config.yaml
dataset: "photos with spoken descriptions (Open Images, Localized Narratives)"
crop_scale_min: 0.5
translate: 0.12
bottleneck: "fsq"
downsampling_factor: 4
muon_scale: "original"
orthogonalizer: "newton_schulz_5"
batch_size: 64
Rows from block 9 of the encoder of a small image FSQ autoencoder, named by matrix and row number. Rows with one number belong to one channel. Each number is 500 + 25 x the weight over its row's rms, rounded and kept within 0 to 999. All counts start at 0. Numbers have three digits each. After the name is the row's rms in percent of the matrix's.
After each channel's rows are labels from the 100 images, of 14976, where the channel reaches its highest value: "place" is the part of the image that holds the peak. Only what is clearly more common there than usual is listed. The data: photos with spoken descriptions (Open Images, Localized Narratives).
# convs0: first 3x3 conv (encoder.blocks.9.convs.0.weight, 208x208x3x3, each kernel summed), inputs 0-103
# convs1: second 3x3 conv (encoder.blocks.9.convs.1.weight, 208x208x3x3, transposed, each kernel summed), outputs 0-103

convs0.160 121:526507518484492491475485470551536498449458550484503492548497474487498495477467508470492463443511463513502515493578515456520518511458462463475500531456506504533481511484507512508456551462463489482449483493491468493496466510492475471498492515511494514476495488485499449505467530489544520508455486463478520498473454
convs1.160 130:509492490475532487511575569463495496503512509509453481508537537474521488534503501514514496491536530492490492555453485487472483452524472493504532497537533505471510479480483519471485491494531511488506485541476494538506498528519460508535517459518510461483521491502497518494528487555486531501512543515516515498522541
place: top left

convs0.136 083:516512469516509517500501510498537513485474496515514480481484497504492504512560542451470536514461510523519500490503532496486468533496541495469499526496464536481492484440472496460492458519527465482493494484505502478511499495525494497527496525516573526540491504486487497508527531450503484466469489474503504537470506
convs1.136 093:481507503507477531499501504537446482535546487485470515504484502503504493478475468540524485505526455500520500506476496481518523514523484505543528450528496500514490536481505512507540511501483495497501489499492512455531502501483539484473523518515493518484451518487494488485443513539472502533528534543473474497518535
place: top left

convs0.162 132:485499517487491510451508484450475460458493532467496478536484480492495523545471494496497500480503499487519494448493505500485478520457512469493523482479529537517483480478480512524467527483481474489481463495494495524465496520513490483496459527494479478480481463492473446501483520448506514510521463518479500458500499
convs1.162 112:515497488541524489515560547516512509488468522501452481500497485496496455533511504504540492464515492498506495549534516535550501507471488466482489528486519495486521477489544533447499498522514486493479522529480479496521509481453514540527504427482501528483540564501487515527474477512503514487553505482496531508513465
place: bottom right

convs0.49 090:527459476478505467531522506538495471494499453507493478461487452516508484503531541480479502497487475496506485532442514496517498516499490473473495573521476502494491491497479544501503475496515513527490525442487516493483507488482481504549514482507476458515504492520473471524450517470534504506469479515492465486469527
convs1.49 087:535498512499485465477443504491501506444468512474512488537521539517477524499460470464529499482471513483480456478506485473529512467481474484500481452472491505452417520511501494493551480503504481472542500544454485509473492490475492510458483472500495532470512496484523469494538455470480530437515478516495499482503496
place: top left; top centre

convs0.116 092:472477463486502507479472493436503523480504504504519512499464501533458494510497481468492511477507467549440507472470510424489511498523482534467497448483460522488495529470507503482479499490461493512502460486496511473525481478537481466544453582466510481511520531489458455526481501471517481489512434491491478471476452
convs1.116 084:491536504501514504497479550538512479545465538482513497482518528508511442498512532501481515537515506484478515480533514538507473501483535486464470520478538492538475489534498472523500487527526522509526494485490477484474506517479477557515509524499532486490557520521545519514516505499475487542512518479529442490493533
place: top centre

convs0.182 106:481527510453430488488551492524535494496459472480519495492501501469492508487548458483514488469503486526493529470494491463468542505464456440529489498474498525468500477480502468504504504476451484466507511478490477476512524483525489494483497483509494441488506525456489467540518489479510505468535456460511475530467467
convs1.182 101:484450454497512500535505501504463466483491479464508542466474485509488500517497560526468521498548480510504478504496483522496506487506527484438523481532496500486505509507490533499474515521494492504506504483463478540452480493466535469503476558481473501479474481515504534468471511491485471525475496489455484471489469
place: bottom left

convs0.186 081:509474516497495469510516496546532489462497488511509510474458532483487468471501495484485479537491498508556453539496511502525517522509465502458441481502498531468501516460489508478454464494478465504533484468515499476491501494503531454477510482518524460517480508537486506530447586483504491490494512473468489492474510
convs1.186 081:492516514496472476482474514500478490515490498501522442516558479536463514530453499485473515463493460505536547453475523513493500518503510455497538515490487553477496514495528538502558506450489495483459495505510488521474484514498476500501499451519468486483513501474522485465523467486504496504469515476446542509526474
place: top right

convs0.26 182:472496495516478494497519495540495483481515481479499507460466510498491514489519553462476485473487491521502483501485479472518508501553501487479507506501491486497457488491498477483598485491461505474496526483487534495481462478505549465522455468500514483486518521477486490496496490461520478506510468489494477521454452
convs1.26 205:516504529531459498484529502475497502513538506545495495507526457489505416500497545519511547490498514485517501527509505506419495497513502487519468510523497514497554428505494514492535501507466513524523479537494547526509514513507500511499447501492461511488492487523521476507481499540482536483532527509502520459532499
place: bottom left

convs0.151 158:468500474500470508488519524503535509475531471501498502504454511505500511482505545457498484445483494484512506511528472475510507506548506469472491509508498519455463499513512508481574480508459504466475472466501525485488465463505541455491454490512498510439505488498472460503499501493498488505526465490504488543461440
convs1.151 169:532474534506484465495520480505506515525519500537530490510529433495526453526518551501500530503502518519507482507503487505443499469555492489549470519530478488503529444488475502488505500488501513498536512500479513504494497489493532512510452499487476497507506478525542497489472521524529509501495534529518537479547493
place: top right; bottom right

convs0.81 109:497474476514482540516494506474467436451481469467512499469493481525471501534467489504442525465469490415516510508465492447480449466477509472493493495494499502478476495498518533517497504480495552489470501500463483457495457493475485516548460496505474502431463464470469480492484454503503459487454480484494500505469497
convs1.81 086:515510492482520477477500421492550514500523548472490536491481517480500504434525500469541476508501511568512498482510492506537535510538472493515518484468495480522483464512512473494483488464488475536500485484518479519470482505520473507480508523528524476480504514519472451508528546484487524463504462475471467453523496
place: bottom right

convs0.84 095:499523513501464517526476485479500509485498496502497499506479483532473488498494513465518480477485488457532482455503441449477495531465444513486473498499485536540493522467467481466476506501509494477490495459507489451520482515473487508496480484516512453458509502453493492454537491501527514519460480497535501451499480
convs1.84 095:487508473476515505488504462517488472480464537490490500485498523442511537503513489500526531508477468523496491517543574499474482491499502486518510528504521514516534537527509536498474500461484501490510490531499544554476524498499476536526499526513474525473483506530494445551462510495533518513514480464498493485480519
place: bottom left; bottom centre

convs0.161 118:508453473513500484545504501555500477482493499495518512437474498518469512468489502502472477511473496533521514500510509487489521502488491501473507507503503534456489476503512475479452456481470516446496452487498462491523468455450488494515507441502508566486519447517501464478485464472477467490505511443492481530467489
convs1.161 108:492513491470514469475488466466528521495479489514505506546505461482500475473513526478472521501501485473499509479450445493505505491509473496536483505464469480499497482486504490503525536459504492499459507479488519475502488527541522489532496529523479469519493470479479535517480497510479498487470471545484487465538488
place: top left; top right

convs0.201 089:485477498497505514512508495500467503440493552456524491471457530510477499497592486537475466480514514524492495494493444467490531518500519514491498484483519504501483501510543486490498523468492551477503516512498484463501485473521503526522473472511516516437515485481458525561482471512514483494491480474475469514496459
convs1.201 079:512503487507459496490516523486520477491508462472482481535519446457505473489528480475469517491479465495495466535516530531531510506505503459469480505522511504492472481476497498491495512528463514572492507492504496547482505502488469531494496621453452504487462471502475510451474502520490506526500481475488526501517486
place: top left

convs0.85 097:513478485504507523503501502552522463460510443497519483520462501487506502489552525471531493508501509492516501505529527541490493500519488480489498509514506483469461472536489538472506442483478491462505544482475510502481498514509497503507504438525491492492507494478473464512486509474507504479526467447486499506493508
convs1.85 106:500471481477450461477514484488463500530476468495467518495541471486492520454461481490477478478482501492474499454471480507510509468498481470519485512492476480496494499459480485493501488503507492500435486505481474511540501492466533452484523522484495501479444485459483510487507459449511492505499491515469518515458472
place: top right

convs0.113 090:475472480496497458503536472500564510492501465487493511484489519492487481471467536501515464516460475527530488464564463496490508514486490518515490501489448524502528494540501462526529484489480534513502488480478530466479529442488496519509482485492507491491476548483470485473514516470517496446497483495521462485503488
convs1.113 091:462518519538488509508470501504480480517435473494474472518466514523539511475490487509499491475507524492501499506477503503488500487500502501525514498557551521501516513538522527457455519523492494486538480493501503543510521555503500479470516486502509520583528467492503499517485492497492495494506499531482535530444527
place: top left

convs0.141 101:505472489489506517449503488556506470487474492486498495477448501526510484483509478458509488510470496506526496511530506539526476499469480517496498449457491517473479516478466497480431510501497534492478467525498466483513464554508442523510518527510510516460530512487485474487499468495519475514495498506491485499459486
convs1.141 101:499517493506487504500491518503521504507459479466530442490545478480502496520537549510485517482522473539530512487510519480474516487528533465508484511494480520530496443525490480514526462479486471513514511470474523508470491450477536477553471537485469466507515461530528512530494508443485468443502471467493455498507463
place: top left

convs0.148 176:480510474498464492491504510489515495459519503498496521498466535507483519501487517462499474493522499484498476485514457464512516511550500482502521518494529518501473509505489478485599489504464516480478495472498551492483489454485534460507467510509522487464516508478488461500517532459507481480502474484506475522470469
convs1.148 239:510505518525473492496530495498493496529512490526502490512530474498540467507513542538520540480502504504526517534515523512416499464527492485535448508551472513489560461498504527488528503516461497506518490527487537520506505508499517505494450489471475503495501498537530506499459494540496512504525516526529552463524485
place: bottom right

convs0.173 098:500491495485501501487508493482491474484485472456531531466477514481482489498441485510528512449475475508456504527517484496487512472468511484450461462489500488491458505543506474476473501510516493448498531495490506497489458503479493492567523517476470531448529486482460505492505491526537495516491515504439480503522489
convs1.173 103:494483477473521500481483483508517523472515521480509452506515440502527486522530517483520476539493452515494511479502516504490494486508506489520507555479459519542507448498482492516483488481499507531504483524498496513488513491505515492511458506484498440513499487534510474539484536424510473464482458463502500493463466
place: top left

convs0.102 106:504497475476495510523542494493452490454521519509522523500508479509477440517491498497504492519447480568459510540498478476480492517478457510477491535507474435508486500507500460513494499507517489482478540469490491480512471489499554494523507506486465518506522535518464501486491460477584482482507508519490483487447487
convs1.102 110:453510547507491478477457493483483523492495496491553486507509480517502541503504508495565502485506495465481469464478467484512501534524500464543485522489469523538478511526525504482479548511517472505487481539459480476494539573495452483464485479494490502509469462467494450531484505477526514490473497471481482479503512
place: top right

convs0.62 099:503515471482493493488497498472514506486474519469509499518495481475495505509454465469499530496481468535455517497548489489479487493454588472499501532474527538480471510486475509525458492499483487499474559514481459499461538486539473489532517527499482513498510505447465524553501486472528487477479493471497479498483501
convs1.62 087:498464501474490496536514493531474472493460466534486462436479521499462435480556527541508497484475482507485473513457525537498502493479497511468454485480483457478490485492512472489495501489492503529515499497517533451512499471429518499493468457486487501489494491538488497486468528457491490484520430501462474509472465
place: top right

convs0.150 108:510507476497460508498508507520497527486497517492477478521483503505447500497548454497492494492499475555478498556492498466497512491493497470506470496512470519501512516570524500508467485503491485490495478462514484461503467461543441476549457507481488464485548480479459490495459489483473473496490490471504487544494475
convs1.150 109:443504537505509486488472498521522483462464466461512533467477487507515503525493567459486498509464554453491503462496458474495521500529498502530484480470505483475473469486509487485504474478527548534521511510497489524516478496505512507513578476520476476516460458491520551556507502545526474520494491464487488465503502
place: bottom right; top right

convs0.165 107:519533502492532536536452500469491468494456510504490495501487478527465493482500493484469516452504497508482513466446521529491465507473494478500487464502486474554513512487520509499487483512480537546478450509513476474473480476531493487506512534517502473516497495492489473484493488486553473497527449483518489507471458
convs1.165 104:476504472491497501470508488511510572513560539484533532484491516502518514515502522511534510528519520487522498533518468429501526513517519497483553504497539505524504484538479514532579533502509462497512508472461501478498463536499495507501498481458548522460526468511508521510469518505449501468493531534436502465502513
place: top right

convs0.95 101:506464509509513513521503491553529487454492478477479510498496502491512475541550521460501511464477524503498507515484510492483488502507499461476486513540490501488474490487495549488509475508476548461523505467476496506480494485474476478523481440486472481472485466490483520496491471443486497486520469474494498501492490
convs1.95 100:502496496477477462489466485457494503483523495469482507451532482490453508500478458494484519525492496506491493504506508491508508503490456472482481463431473478482502511482486475483511494472503486512455493511495469469511478529501504530480554523495472493520479452491511446497504457561477490519495507505497488505522495
place: top right

convs0.204 097:502561495479499509508475487465480470467479527469512489515499493512493493536607487497500490486510470485477459471491489425480511481470531504514485488487483562521476499527475472461522474492470515509467476498502505480519484502515490488543481492508466491476538487514499510493449500499477478498480469465505466490480472
convs1.204 094:542475467506528484529506555494516503524537483477461535469479538505517535499494509538485486550494535471486546549526523571517527528532492484492529473503545487503489509488503503553509461506505524486513494488507474512508526502503514504493532592511507524516484538528488479489547520538500513509481504501546490498514524
place: top left

convs0.15 099:530502492529520485518499523559516502486500519472519524456479499501499493489573494498504507527525488600500519495471507498485571523469460497486495486463441516490504495533485453520456459488482488507492513512505475481490508476541474499492480455528522465491502527521481490506474489499538481489508485502501488510472518
convs1.15 104:461458509466461500499525524470461503450491470500479500540500494501494501502503504487435525498504519476485487523496469516517492498506466495486502497583515485451498493475499514505548546517493531487482499500491528537481459539516520517468515552458475504474501455457508529502496465543454524549510492487500483509549507
place: bottom right

convs0.41 109:500519495504461460484484493443524487471485508470528529483455514507479483516502478472522495477489482478511485473515467482479497491476441514474544483483460506556503502519480493509471533468489506535490516453514469494485458525522476552545486521478490517525521502473471529476493490500492453529472500538482479467470495
convs1.41 097:523488507443498528524546544501477468515538504519466509523478493502529520503498518523460456527503501508472511486536493492488499518520547514489489511548512518458480496507529518514486537516478513500518500512470486537530526541528497473484528523550493494501492516544531494489481499480502531498521505483567500528499530
place: top left

convs0.176 103:488516448487503490502480509530464525481505477491447501450478464488495449494470477494519473493445491474496522480514478543487476520519532505479526521526470464525470497490504500462491495518527541539500506469531487464483525467487515501513455522501507472506488522494476519443486544477447455485519480484510479471470534
convs1.176 098:518482481521516519519455468485531514542533492491538515523488544489482514475505484505496475470513493503517484529519528475497513510490547479513504476453518511515494491482512501505495472475459492503468494521492482485556507492517511431484498476519514532515517472469508531525535512513514491497498537505448479517518460
place: top right

convs0.67 123:511499488493490518509473517436487459491488505458473479483477461528515499523491512476482547478486512486524523517514544497522441502483528451498490464494515514490501481469492549474494468505520500521479488494475498489480463506494489465564516499508479487477509487473523492511478483468528529494492482505476480513488501
convs1.67 116:502520494505519488456461459524553473488465523510452534488509498509500497470501490489529468499492504497525485507477479482465530504508503450497484500494478517537491494516483484469497454466454485477531472482521462506468475478471476504507469499515507475466494517525440449495509539449458478500478493478503474480505480
place: top left

convs0.37 096:491489482477491486539522491506502494467502483497513465491485481520493497479505502449496504483452464502533499523507524502509482523500506464498511474525529488482500488483483481485502453493502520507465482480515482476498514539516468512425457510492491529519506420554481452547514501488537480500511509440446471488518478
convs1.37 079:477482555528472498472472493519467512489458511498509525497506495492455506456524489476522516464480468479501474473504476456484504481517466489489481535480487501489459497522462493491485516495509456465511524481492491488444509472487490454503506503474505509513491519464501494491494459476493531480478523550472512501467461
place: top left

convs0.53 118:499501509500492481552493509497526479470488515484479530543489517493485522521530489466506463443506509501499517486453503505506512497456522498472531513453509532539498511468487514458458512499488500495431516494504499512484486529478473494503496485508462503430478474465455495491495490452514502494512451489485525512457487
convs1.53 119:526493499482486482473524517520471474491494489499479515515554491483560548491461577496515496493494522507485498530517509497523510530548484509513492464531489499494473507486481504498487522496505493539544502500450467496534477486494509538509530509469527525509508482509549496526496513509500517480524537503518487506515479
place: top left

convs0.20 150:502541493464470484498494520492511497494477498470463505571523509485525518537494478468511475485548520503510470479493495473495491511459500475467508505452516490488466489504497509477464528504441527467449499526514447522492454506496449466519514499505480522447475494453514452511501531484519523515495485536499513470465450
convs1.20 176:519466527525487490487531518479505496525537487551513488525519497528538500517490508505510434463516564527515516526503507489534500465499507522509517501492523499524542509478493486482507511520550479469511508493475512539524508498506515535466530511512509522484540531538513524515467488491493545451551530487504524528546520
place: top left

convs0.131 092:514535478505461501531504496485482471534475495478570489500479538499539463522492486467529508505469492550541504463503494489507505510511484433510526486469496545473494543508479454528512450508501499482479498486522508450498485487492480495506505502518505491498472477501490488509515521492512501472499440454499503507464497
convs1.131 085:491471496491501481476512457485488501468507459510450501497512519507493545460511510504463527476503521494493489497491494510489511485465473507479477492514478450516474490477517522479488500515472488506527519537477490545497526511502564502455483484505508522526483530511483477509462437516482476493471521519514518493507544
place: top left

convs0.42 087:474488487506498516535497490477540475512493478506499496508484484497469501447517522463509510490485491481516461497499476518501467518495454494493444470505437517471511500476546501498470446492508511535491501481518460442500492521509506506456499519502476501472519494527477485514518546479501478524531460438479528478483493
convs1.42 080:554509489502514446503491516561486543508462514475505482521491473518477503548493499526506507534505508519478507541473522457466520490463503533498571527492509513497499491545473503523507521463508500491557511504504546493499477503496491501514564500503531504529506502501542537528503456517529514480478543481570461530502499
place: top right; top centre