From a checkpoint of a small image FSQ autoencoder.
Model: 32-pixel images, encoder activation silu, encoder depths [2, 4, 4], decoder widths [32, 32, 64].
Training: muon at rate 0.029, 3900 steps, batches of 64.
Data: 203450 training examples, 1.2 epochs.
Rows from block 2 of the encoder, named by matrix and row number. Rows with one number belong to one channel. Each number is 200 + 40 x the weight over its row's rms, rounded and kept within 0 to 999. All counts start at 0. After the name is the row's rms in percent of the matrix's.
# convs0: first 3x3 conv, stride 2 (encoder.blocks.2.convs.0.weight, 144x96x3x3), inputs 36-41, a 3x3 kernel for each
# convs1: second 3x3 conv (encoder.blocks.2.convs.1.weight, 144x144x3x3, transposed), outputs 36-41, a 3x3 kernel for each
convs0.7,099,215,156,186,136,139,189,220,210,204,259,236,235,270,174,170,167,109,163,191,182,160,199,202,179,185,181,185,235,273,197,229,264,199,174,189,184,263,207,229,222,187,237,185,157,198,192,183,191,218,265,253,149,194,141
convs1.7,096,232,238,229,214,138,240,331,259,253,259,185,162,173,237,185,194,147,154,221,151,226,176,199,167,231,221,258,179,150,233,183,204,286,180,209,220,228,156,141,162,141,94,203,164,108,198,240,160,205,161,226,225,121,186
convs0.8,095,225,251,289,256,289,246,154,184,193,166,156,213,187,109,142,249,234,290,202,194,192,210,232,214,215,238,199,176,174,163,168,211,206,149,229,189,227,174,213,225,209,204,171,199,173,246,248,273,170,155,142,178,278,183
convs1.8,102,185,181,113,220,215,237,155,221,144,238,271,209,171,152,182,194,225,190,86,243,199,192,153,162,220,216,195,192,182,230,255,219,220,205,216,197,261,229,211,200,216,254,213,202,193,217,197,201,219,222,244,286,136,146
convs0.9,101,231,265,256,199,189,241,109,165,204,116,126,176,166,190,284,185,218,316,176,221,235,153,201,243,146,199,233,155,147,141,241,208,267,141,190,250,187,223,207,240,267,257,203,230,188,160,200,226,109,138,189,257,265,273
convs1.9,115,226,203,204,168,219,216,190,158,190,213,160,264,148,173,206,212,167,231,252,303,214,138,141,245,162,220,213,189,172,176,210,231,156,184,184,203,221,198,164,204,176,224,284,263,163,187,217,214,249,234,239,201,170,192
convs0.10,099,188,225,156,168,215,180,131,184,221,185,188,161,173,160,199,275,212,259,258,221,253,230,211,223,289,268,285,183,242,231,223,222,249,173,209,230,144,139,132,158,171,172,147,209,206,171,194,184,143,181,176,149,202,201
convs1.10,092,205,158,157,189,173,213,240,195,214,163,192,200,248,229,252,191,147,153,234,225,210,253,300,255,231,246,234,204,196,235,209,274,276,221,214,235,148,230,185,197,215,258,162,187,225,270,234,240,210,238,258,197,204,187
convs0.11,096,156,226,223,131,207,250,193,231,222,171,206,253,170,221,194,144,174,157,208,211,196,202,180,171,196,181,168,250,199,250,248,211,219,154,191,257,147,132,154,218,168,136,171,191,204,240,265,207,113,161,243,177,192,156
convs1.11,088,137,172,201,203,181,179,247,197,164,217,233,237,175,271,221,152,154,100,163,102,206,207,198,228,137,162,166,173,233,156,186,136,150,177,139,149,167,213,239,189,248,224,182,229,235,214,244,217,208,175,177,207,271,243
convs0.12,099,231,183,152,172,150,142,178,211,151,248,247,270,168,173,158,189,249,216,199,179,179,243,221,217,222,195,193,220,135,120,222,190,160,221,213,233,191,180,201,229,189,185,173,177,200,244,183,207,185,124,151,239,163,179
convs1.12,086,239,190,225,181,206,224,265,226,254,168,211,272,270,274,237,175,193,137,200,248,228,174,158,167,245,262,231,200,174,205,214,226,200,210,177,195,189,227,131,235,240,195,208,241,221,205,224,210,187,197,177,191,162,165
convs0.13,099,204,170,197,174,141,216,216,136,260,263,178,313,284,194,280,287,171,165,211,204,159,223,231,181,243,232,190,199,182,245,186,163,151,122,139,199,208,154,193,205,173,190,214,165,199,208,229,230,180,208,178,189,237,188
convs1.13,142,277,183,141,200,109,200,225,214,133,193,239,186,233,134,247,150,177,135,196,177,163,198,191,173,165,203,230,152,250,221,167,245,167,204,223,150,193,182,112,163,219,242,223,158,196,267,152,177,273,113,182,245,152,189
convs0.14,099,220,257,272,196,232,238,248,300,324,238,197,224,195,200,201,243,164,174,191,169,205,172,143,172,218,178,179,197,195,173,203,197,164,169,307,182,190,207,217,169,185,192,167,189,211,214,229,231,186,220,218,214,195,225
convs1.14,107,237,179,160,272,141,146,220,191,147,246,132,187,215,130,207,181,206,186,162,213,148,166,106,116,141,188,182,186,207,214,145,241,263,233,200,238,201,215,220,210,130,172,200,224,218,273,180,277,225,195,156,191,194,179
convs0.15,093,196,134,167,227,139,165,265,212,215,220,267,150,158,262,196,223,280,264,202,197,209,204,189,208,210,197,179,164,190,265,164,204,213,161,79,99,187,151,174,235,142,181,190,122,160,209,184,213,104,124,186,242,204,227
convs1.15,090,143,212,159,126,291,138,187,209,145,185,128,218,215,182,207,201,163,197,144,263,223,195,127,124,68,189,142,226,175,219,199,166,196,213,230,256,170,152,202,233,229,185,207,140,179,146,190,212,165,153,220,194,222,227
convs0.16,104,170,268,229,208,299,249,185,265,188,232,265,285,197,229,257,152,207,215,259,256,290,240,240,259,253,248,257,149,164,135,184,169,232,141,124,148,191,195,157,172,173,158,159,173,119,185,215,161,219,266,210,235,278,227
convs1.16,074,184,162,209,130,198,222,158,162,193,192,127,165,181,106,164,183,132,176,214,234,228,179,235,228,190,271,214,203,206,187,233,169,186,230,253,202,238,229,239,240,202,220,178,184,167,178,184,133,191,206,100,167,200,141
convs0.17,101,205,227,212,166,169,173,230,207,254,208,196,185,242,279,307,264,257,197,195,219,229,202,195,219,199,179,204,164,162,150,178,178,166,125,182,194,230,182,174,213,197,153,194,182,142,197,212,222,198,185,126,256,283,209
convs1.17,112,136,174,167,180,266,239,195,222,167,206,129,196,215,193,216,256,201,221,181,210,273,144,172,171,299,211,197,170,191,242,175,199,165,140,215,159,209,183,152,246,196,194,228,144,155,173,185,180,169,268,191,196,229,163
convs0.18,099,194,169,223,159,142,175,166,185,224,94,146,155,218,232,237,183,157,203,204,172,184,238,179,220,221,166,198,180,185,134,233,179,136,159,100,70,179,211,192,197,234,227,194,192,172,259,196,205,260,161,178,210,177,140
convs1.18,088,217,196,151,164,264,259,126,223,164,128,209,187,138,195,196,165,200,204,180,179,261,191,144,184,176,169,128,170,191,133,186,201,263,253,222,268,235,155,155,256,211,146,184,133,170,258,221,234,158,213,216,225,214,240
convs0.19,108,293,266,231,201,216,175,209,204,147,227,241,228,183,172,211,206,201,247,202,230,250,216,236,263,253,273,274,228,251,260,258,268,278,204,192,252,155,139,194,164,155,187,204,199,272,125,155,141,212,243,241,165,194,148
convs1.19,091,228,249,233,191,240,118,232,157,146,181,201,227,199,255,147,181,215,185,202,209,188,228,345,196,148,239,146,274,169,187,224,156,190,250,223,192,179,171,165,187,248,191,222,246,188,210,205,208,209,147,207,244,223,249
convs0.20,095,169,201,194,217,192,217,208,132,176,222,255,267,126,185,172,193,222,199,182,203,231,176,205,205,195,205,202,206,274,232,216,234,226,202,198,197,170,128,142,116,107,154,128,168,180,223,180,158,322,173,178,227,184,147
convs1.20,092,208,240,202,158,275,175,165,203,214,188,156,209,159,191,265,174,180,199,233,197,212,200,163,237,178,147,186,161,171,177,198,207,209,216,159,189,143,175,154,255,141,164,232,118,158,166,233,185,160,343,219,183,219,179
convs0.21,096,257,186,205,198,90,166,203,185,253,204,244,243,173,176,173,152,173,193,174,175,198,172,175,207,177,206,250,225,252,197,85,169,178,184,261,163,191,193,179,236,216,149,201,213,228,206,98,184,136,89,201,260,133,249
convs1.21,083,190,246,214,142,226,169,197,189,236,185,240,184,209,207,182,200,255,235,179,154,227,245,174,177,185,153,186,239,238,212,209,185,188,233,202,192,242,168,254,236,150,219,232,167,244,212,190,170,239,156,197,226,161,190
convs0.22,099,249,224,264,155,202,198,189,206,190,191,232,230,160,183,211,83,174,184,219,239,289,144,178,249,145,156,253,225,264,248,193,235,241,178,255,218,147,165,175,197,201,197,165,170,152,129,162,148,106,218,198,138,266,190
convs1.22,100,236,215,249,224,264,260,223,240,244,188,202,190,203,262,158,229,266,241,238,182,115,253,209,187,230,210,258,212,218,216,181,150,164,157,163,173,191,167,253,169,181,214,127,232,171,163,211,251,160,222,178,192,205,179
convs0.23,098,225,210,254,225,208,198,196,152,174,186,83,84,190,149,175,222,235,242,212,222,240,197,194,220,181,193,197,197,141,191,200,136,177,272,214,153,220,230,231,197,194,171,180,175,180,189,145,175,219,201,192,270,221,266
convs1.23,128,212,213,184,159,277,218,142,186,107,174,177,267,161,192,223,186,144,211,142,218,182,148,195,224,121,128,144,209,202,153,248,223,166,279,218,185,187,130,199,179,230,115,242,220,233,176,213,198,180,232,150,149,223,172
convs0.24,099,185,119,225,225,172,228,210,212,220,205,201,195,260,271,238,170,204,111,211,233,227,183,222,241,206,244,274,138,177,204,121,180,159,206,250,254,159,161,208,132,195,229,131,165,194,195,133,190,178,129,163,161,126,217
convs1.24,089,239,274,225,223,203,195,211,236,231,205,183,165,173,91,184,207,248,170,209,131,171,260,239,252,228,156,87,142,170,147,142,139,241,216,169,268,230,238,188,164,164,172,170,238,165,164,190,198,217,200,155,173,245,152
convs0.25,100,223,156,209,235,174,193,212,165,144,260,252,141,151,178,141,146,210,161,196,202,175,209,195,181,225,214,196,263,204,190,154,171,234,232,263,253,189,171,161,162,153,188,184,200,194,237,192,254,250,205,188,239,193,222
convs1.25,106,193,230,166,163,172,120,245,267,182,280,237,180,243,212,210,223,198,186,218,198,123,230,222,132,254,278,166,209,233,204,165,238,194,165,224,140,218,201,228,210,84,204,200,184,269,249,183,202,221,161,190,216,179,164
convs0.26,105,181,222,197,171,253,206,166,244,119,136,192,198,175,214,226,213,214,214,258,274,268,227,262,252,233,250,235,257,226,224,175,202,241,190,202,255,232,214,227,220,208,197,216,198,185,227,190,191,213,165,181,176,209,150
convs1.26,086,223,249,235,178,174,171,220,161,207,185,180,254,223,184,256,190,170,165,196,194,106,182,229,227,134,153,147,177,147,132,176,183,210,152,186,230,201,191,219,203,154,192,186,156,187,159,225,157,188,236,166,185,231,179
convs0.27,100,262,330,204,213,280,201,229,202,169,128,166,138,156,186,179,172,197,237,124,149,188,166,184,197,215,238,256,170,181,175,223,202,192,266,189,183,202,170,203,191,165,185,220,211,190,184,234,218,201,170,105,230,196,148
convs1.27,096,109,134,196,129,239,178,213,200,208,196,153,162,295,199,192,214,180,165,172,261,261,191,278,270,184,193,199,189,147,173,151,151,144,216,206,217,202,164,226,162,225,158,277,187,171,254,225,223,305,220,199,253,182,192
convs0.28,097,131,258,136,181,272,202,181,216,204,95,124,126,144,206,146,247,282,114,195,162,155,207,206,191,249,234,217,138,136,188,254,275,191,206,200,222,175,227,208,221,219,212,175,182,182,167,190,246,125,231,259,148,231,245
convs1.28,105,219,198,167,152,129,254,234,245,258,226,198,186,157,176,207,219,149,218,268,218,282,231,195,164,183,231,210,185,177,193,200,185,139,158,107,118,183,165,209,147,147,154,162,176,166,191,203,255,138,104,240,161,222,216
convs0.29,101,179,127,188,215,178,228,243,129,243,188,176,166,267,243,170,209,155,183,191,190,184,212,215,200,220,210,189,166,252,174,148,172,141,199,217,184,258,233,240,256,214,205,211,202,230,188,170,202,207,191,191,250,247,209
convs1.29,083,219,258,186,220,204,208,236,210,242,187,237,186,145,227,183,289,226,222,239,273,219,246,265,270,179,213,208,202,233,245,204,201,203,185,231,184,194,177,165,248,213,139,204,189,181,242,225,203,184,218,248,192,201,210
convs0.30,098,219,226,173,172,186,253,247,185,213,198,107,266,221,165,233,145,109,178,202,173,195,210,162,181,194,152,211,293,228,243,234,210,223,178,124,245,160,182,240,173,184,209,269,240,230,206,197,209,287,202,171,256,208,201
convs1.30,101,233,175,123,160,198,202,167,213,184,238,286,205,206,134,176,239,163,130,217,287,187,150,258,177,180,166,145,226,256,213,297,242,225,288,172,248,169,153,133,211,153,198,193,196,230,207,176,188,251,252,210,233,124,224
convs0.31,097,170,124,158,237,263,242,256,246,317,208,233,211,164,221,234,162,218,248,263,217,233,250,199,182,235,188,187,159,255,184,188,209,237,179,192,185,165,149,222,250,226,276,153,154,192,185,162,234,238,149,156,262,236,192
convs1.31,077,246,156,200,225,229,207,218,193,178,134,199,192,276,237,240,124,190,173,163,179,183,284,189,147,236,220,199,213,171,187,235,265,220,244,256,279,238,166,270,266,210,224,196,175,173,208,214,215,203,190,277,266,224,210
convs0.32,104,175,178,192,148,161,211,135,144,171,290,145,188,206,152,192,264,157,255,194,205,201,210,225,225,196,166,201,130,220,311,145,150,191,112,175,303,176,256,211,177,173,131,224,259,180,164,86,176,267,274,254,147,136,170
convs1.32,091,240,174,217,215,190,236,206,215,226,184,223,235,245,192,310,259,287,250,224,251,141,167,260,112,214,176,123,208,183,167,234,171,112,214,238,173,197,218,168,252,235,234,214,221,239,173,228,164,152,237,139,194,186,181
convs0.33,099,200,210,153,200,194,166,163,234,202,189,203,216,189,222,111,236,241,218,212,221,199,215,207,181,206,175,160,179,252,150,187,165,146,202,260,207,220,223,236,172,198,202,172,154,179,172,232,130,201,235,161,191,213,175
convs1.33,120,229,212,273,217,200,215,194,226,240,159,156,190,251,127,294,223,238,202,198,134,134,199,165,109,175,193,143,195,240,151,180,276,131,165,279,232,179,121,183,185,192,217,147,201,238,171,139,231,180,93,191,214,183,268
convs0.34,097,235,232,257,217,166,182,186,135,200,155,107,194,218,203,229,238,203,196,202,166,168,191,200,223,155,178,203,155,237,224,187,218,171,209,291,159,182,172,184,186,204,197,122,163,171,217,252,242,132,256,206,194,286,254
convs1.34,088,194,201,119,212,165,207,181,200,213,227,208,210,155,145,224,217,216,241,218,211,238,197,167,223,118,233,178,203,221,255,216,271,274,286,283,311,228,209,139,171,182,79,195,178,152,174,220,277,155,105,314,100,147,159
convs0.35,100,223,231,219,179,144,154,130,185,232,104,59,76,194,203,234,167,115,172,164,145,160,179,165,175,209,165,163,277,245,272,182,210,279,140,140,243,238,229,191,199,169,152,226,232,172,127,138,188,155,147,166,160,160,201
convs1.35,093,222,189,180,171,287,264,200,261,263,219,163,237,166,210,212,181,261,216,248,219,221,164,166,250,219,260,241,221,215,214,222,199,221,203,168,159,145,138,150,173,175,196,227,231,201,164,239,249,186,303,266,181,209,135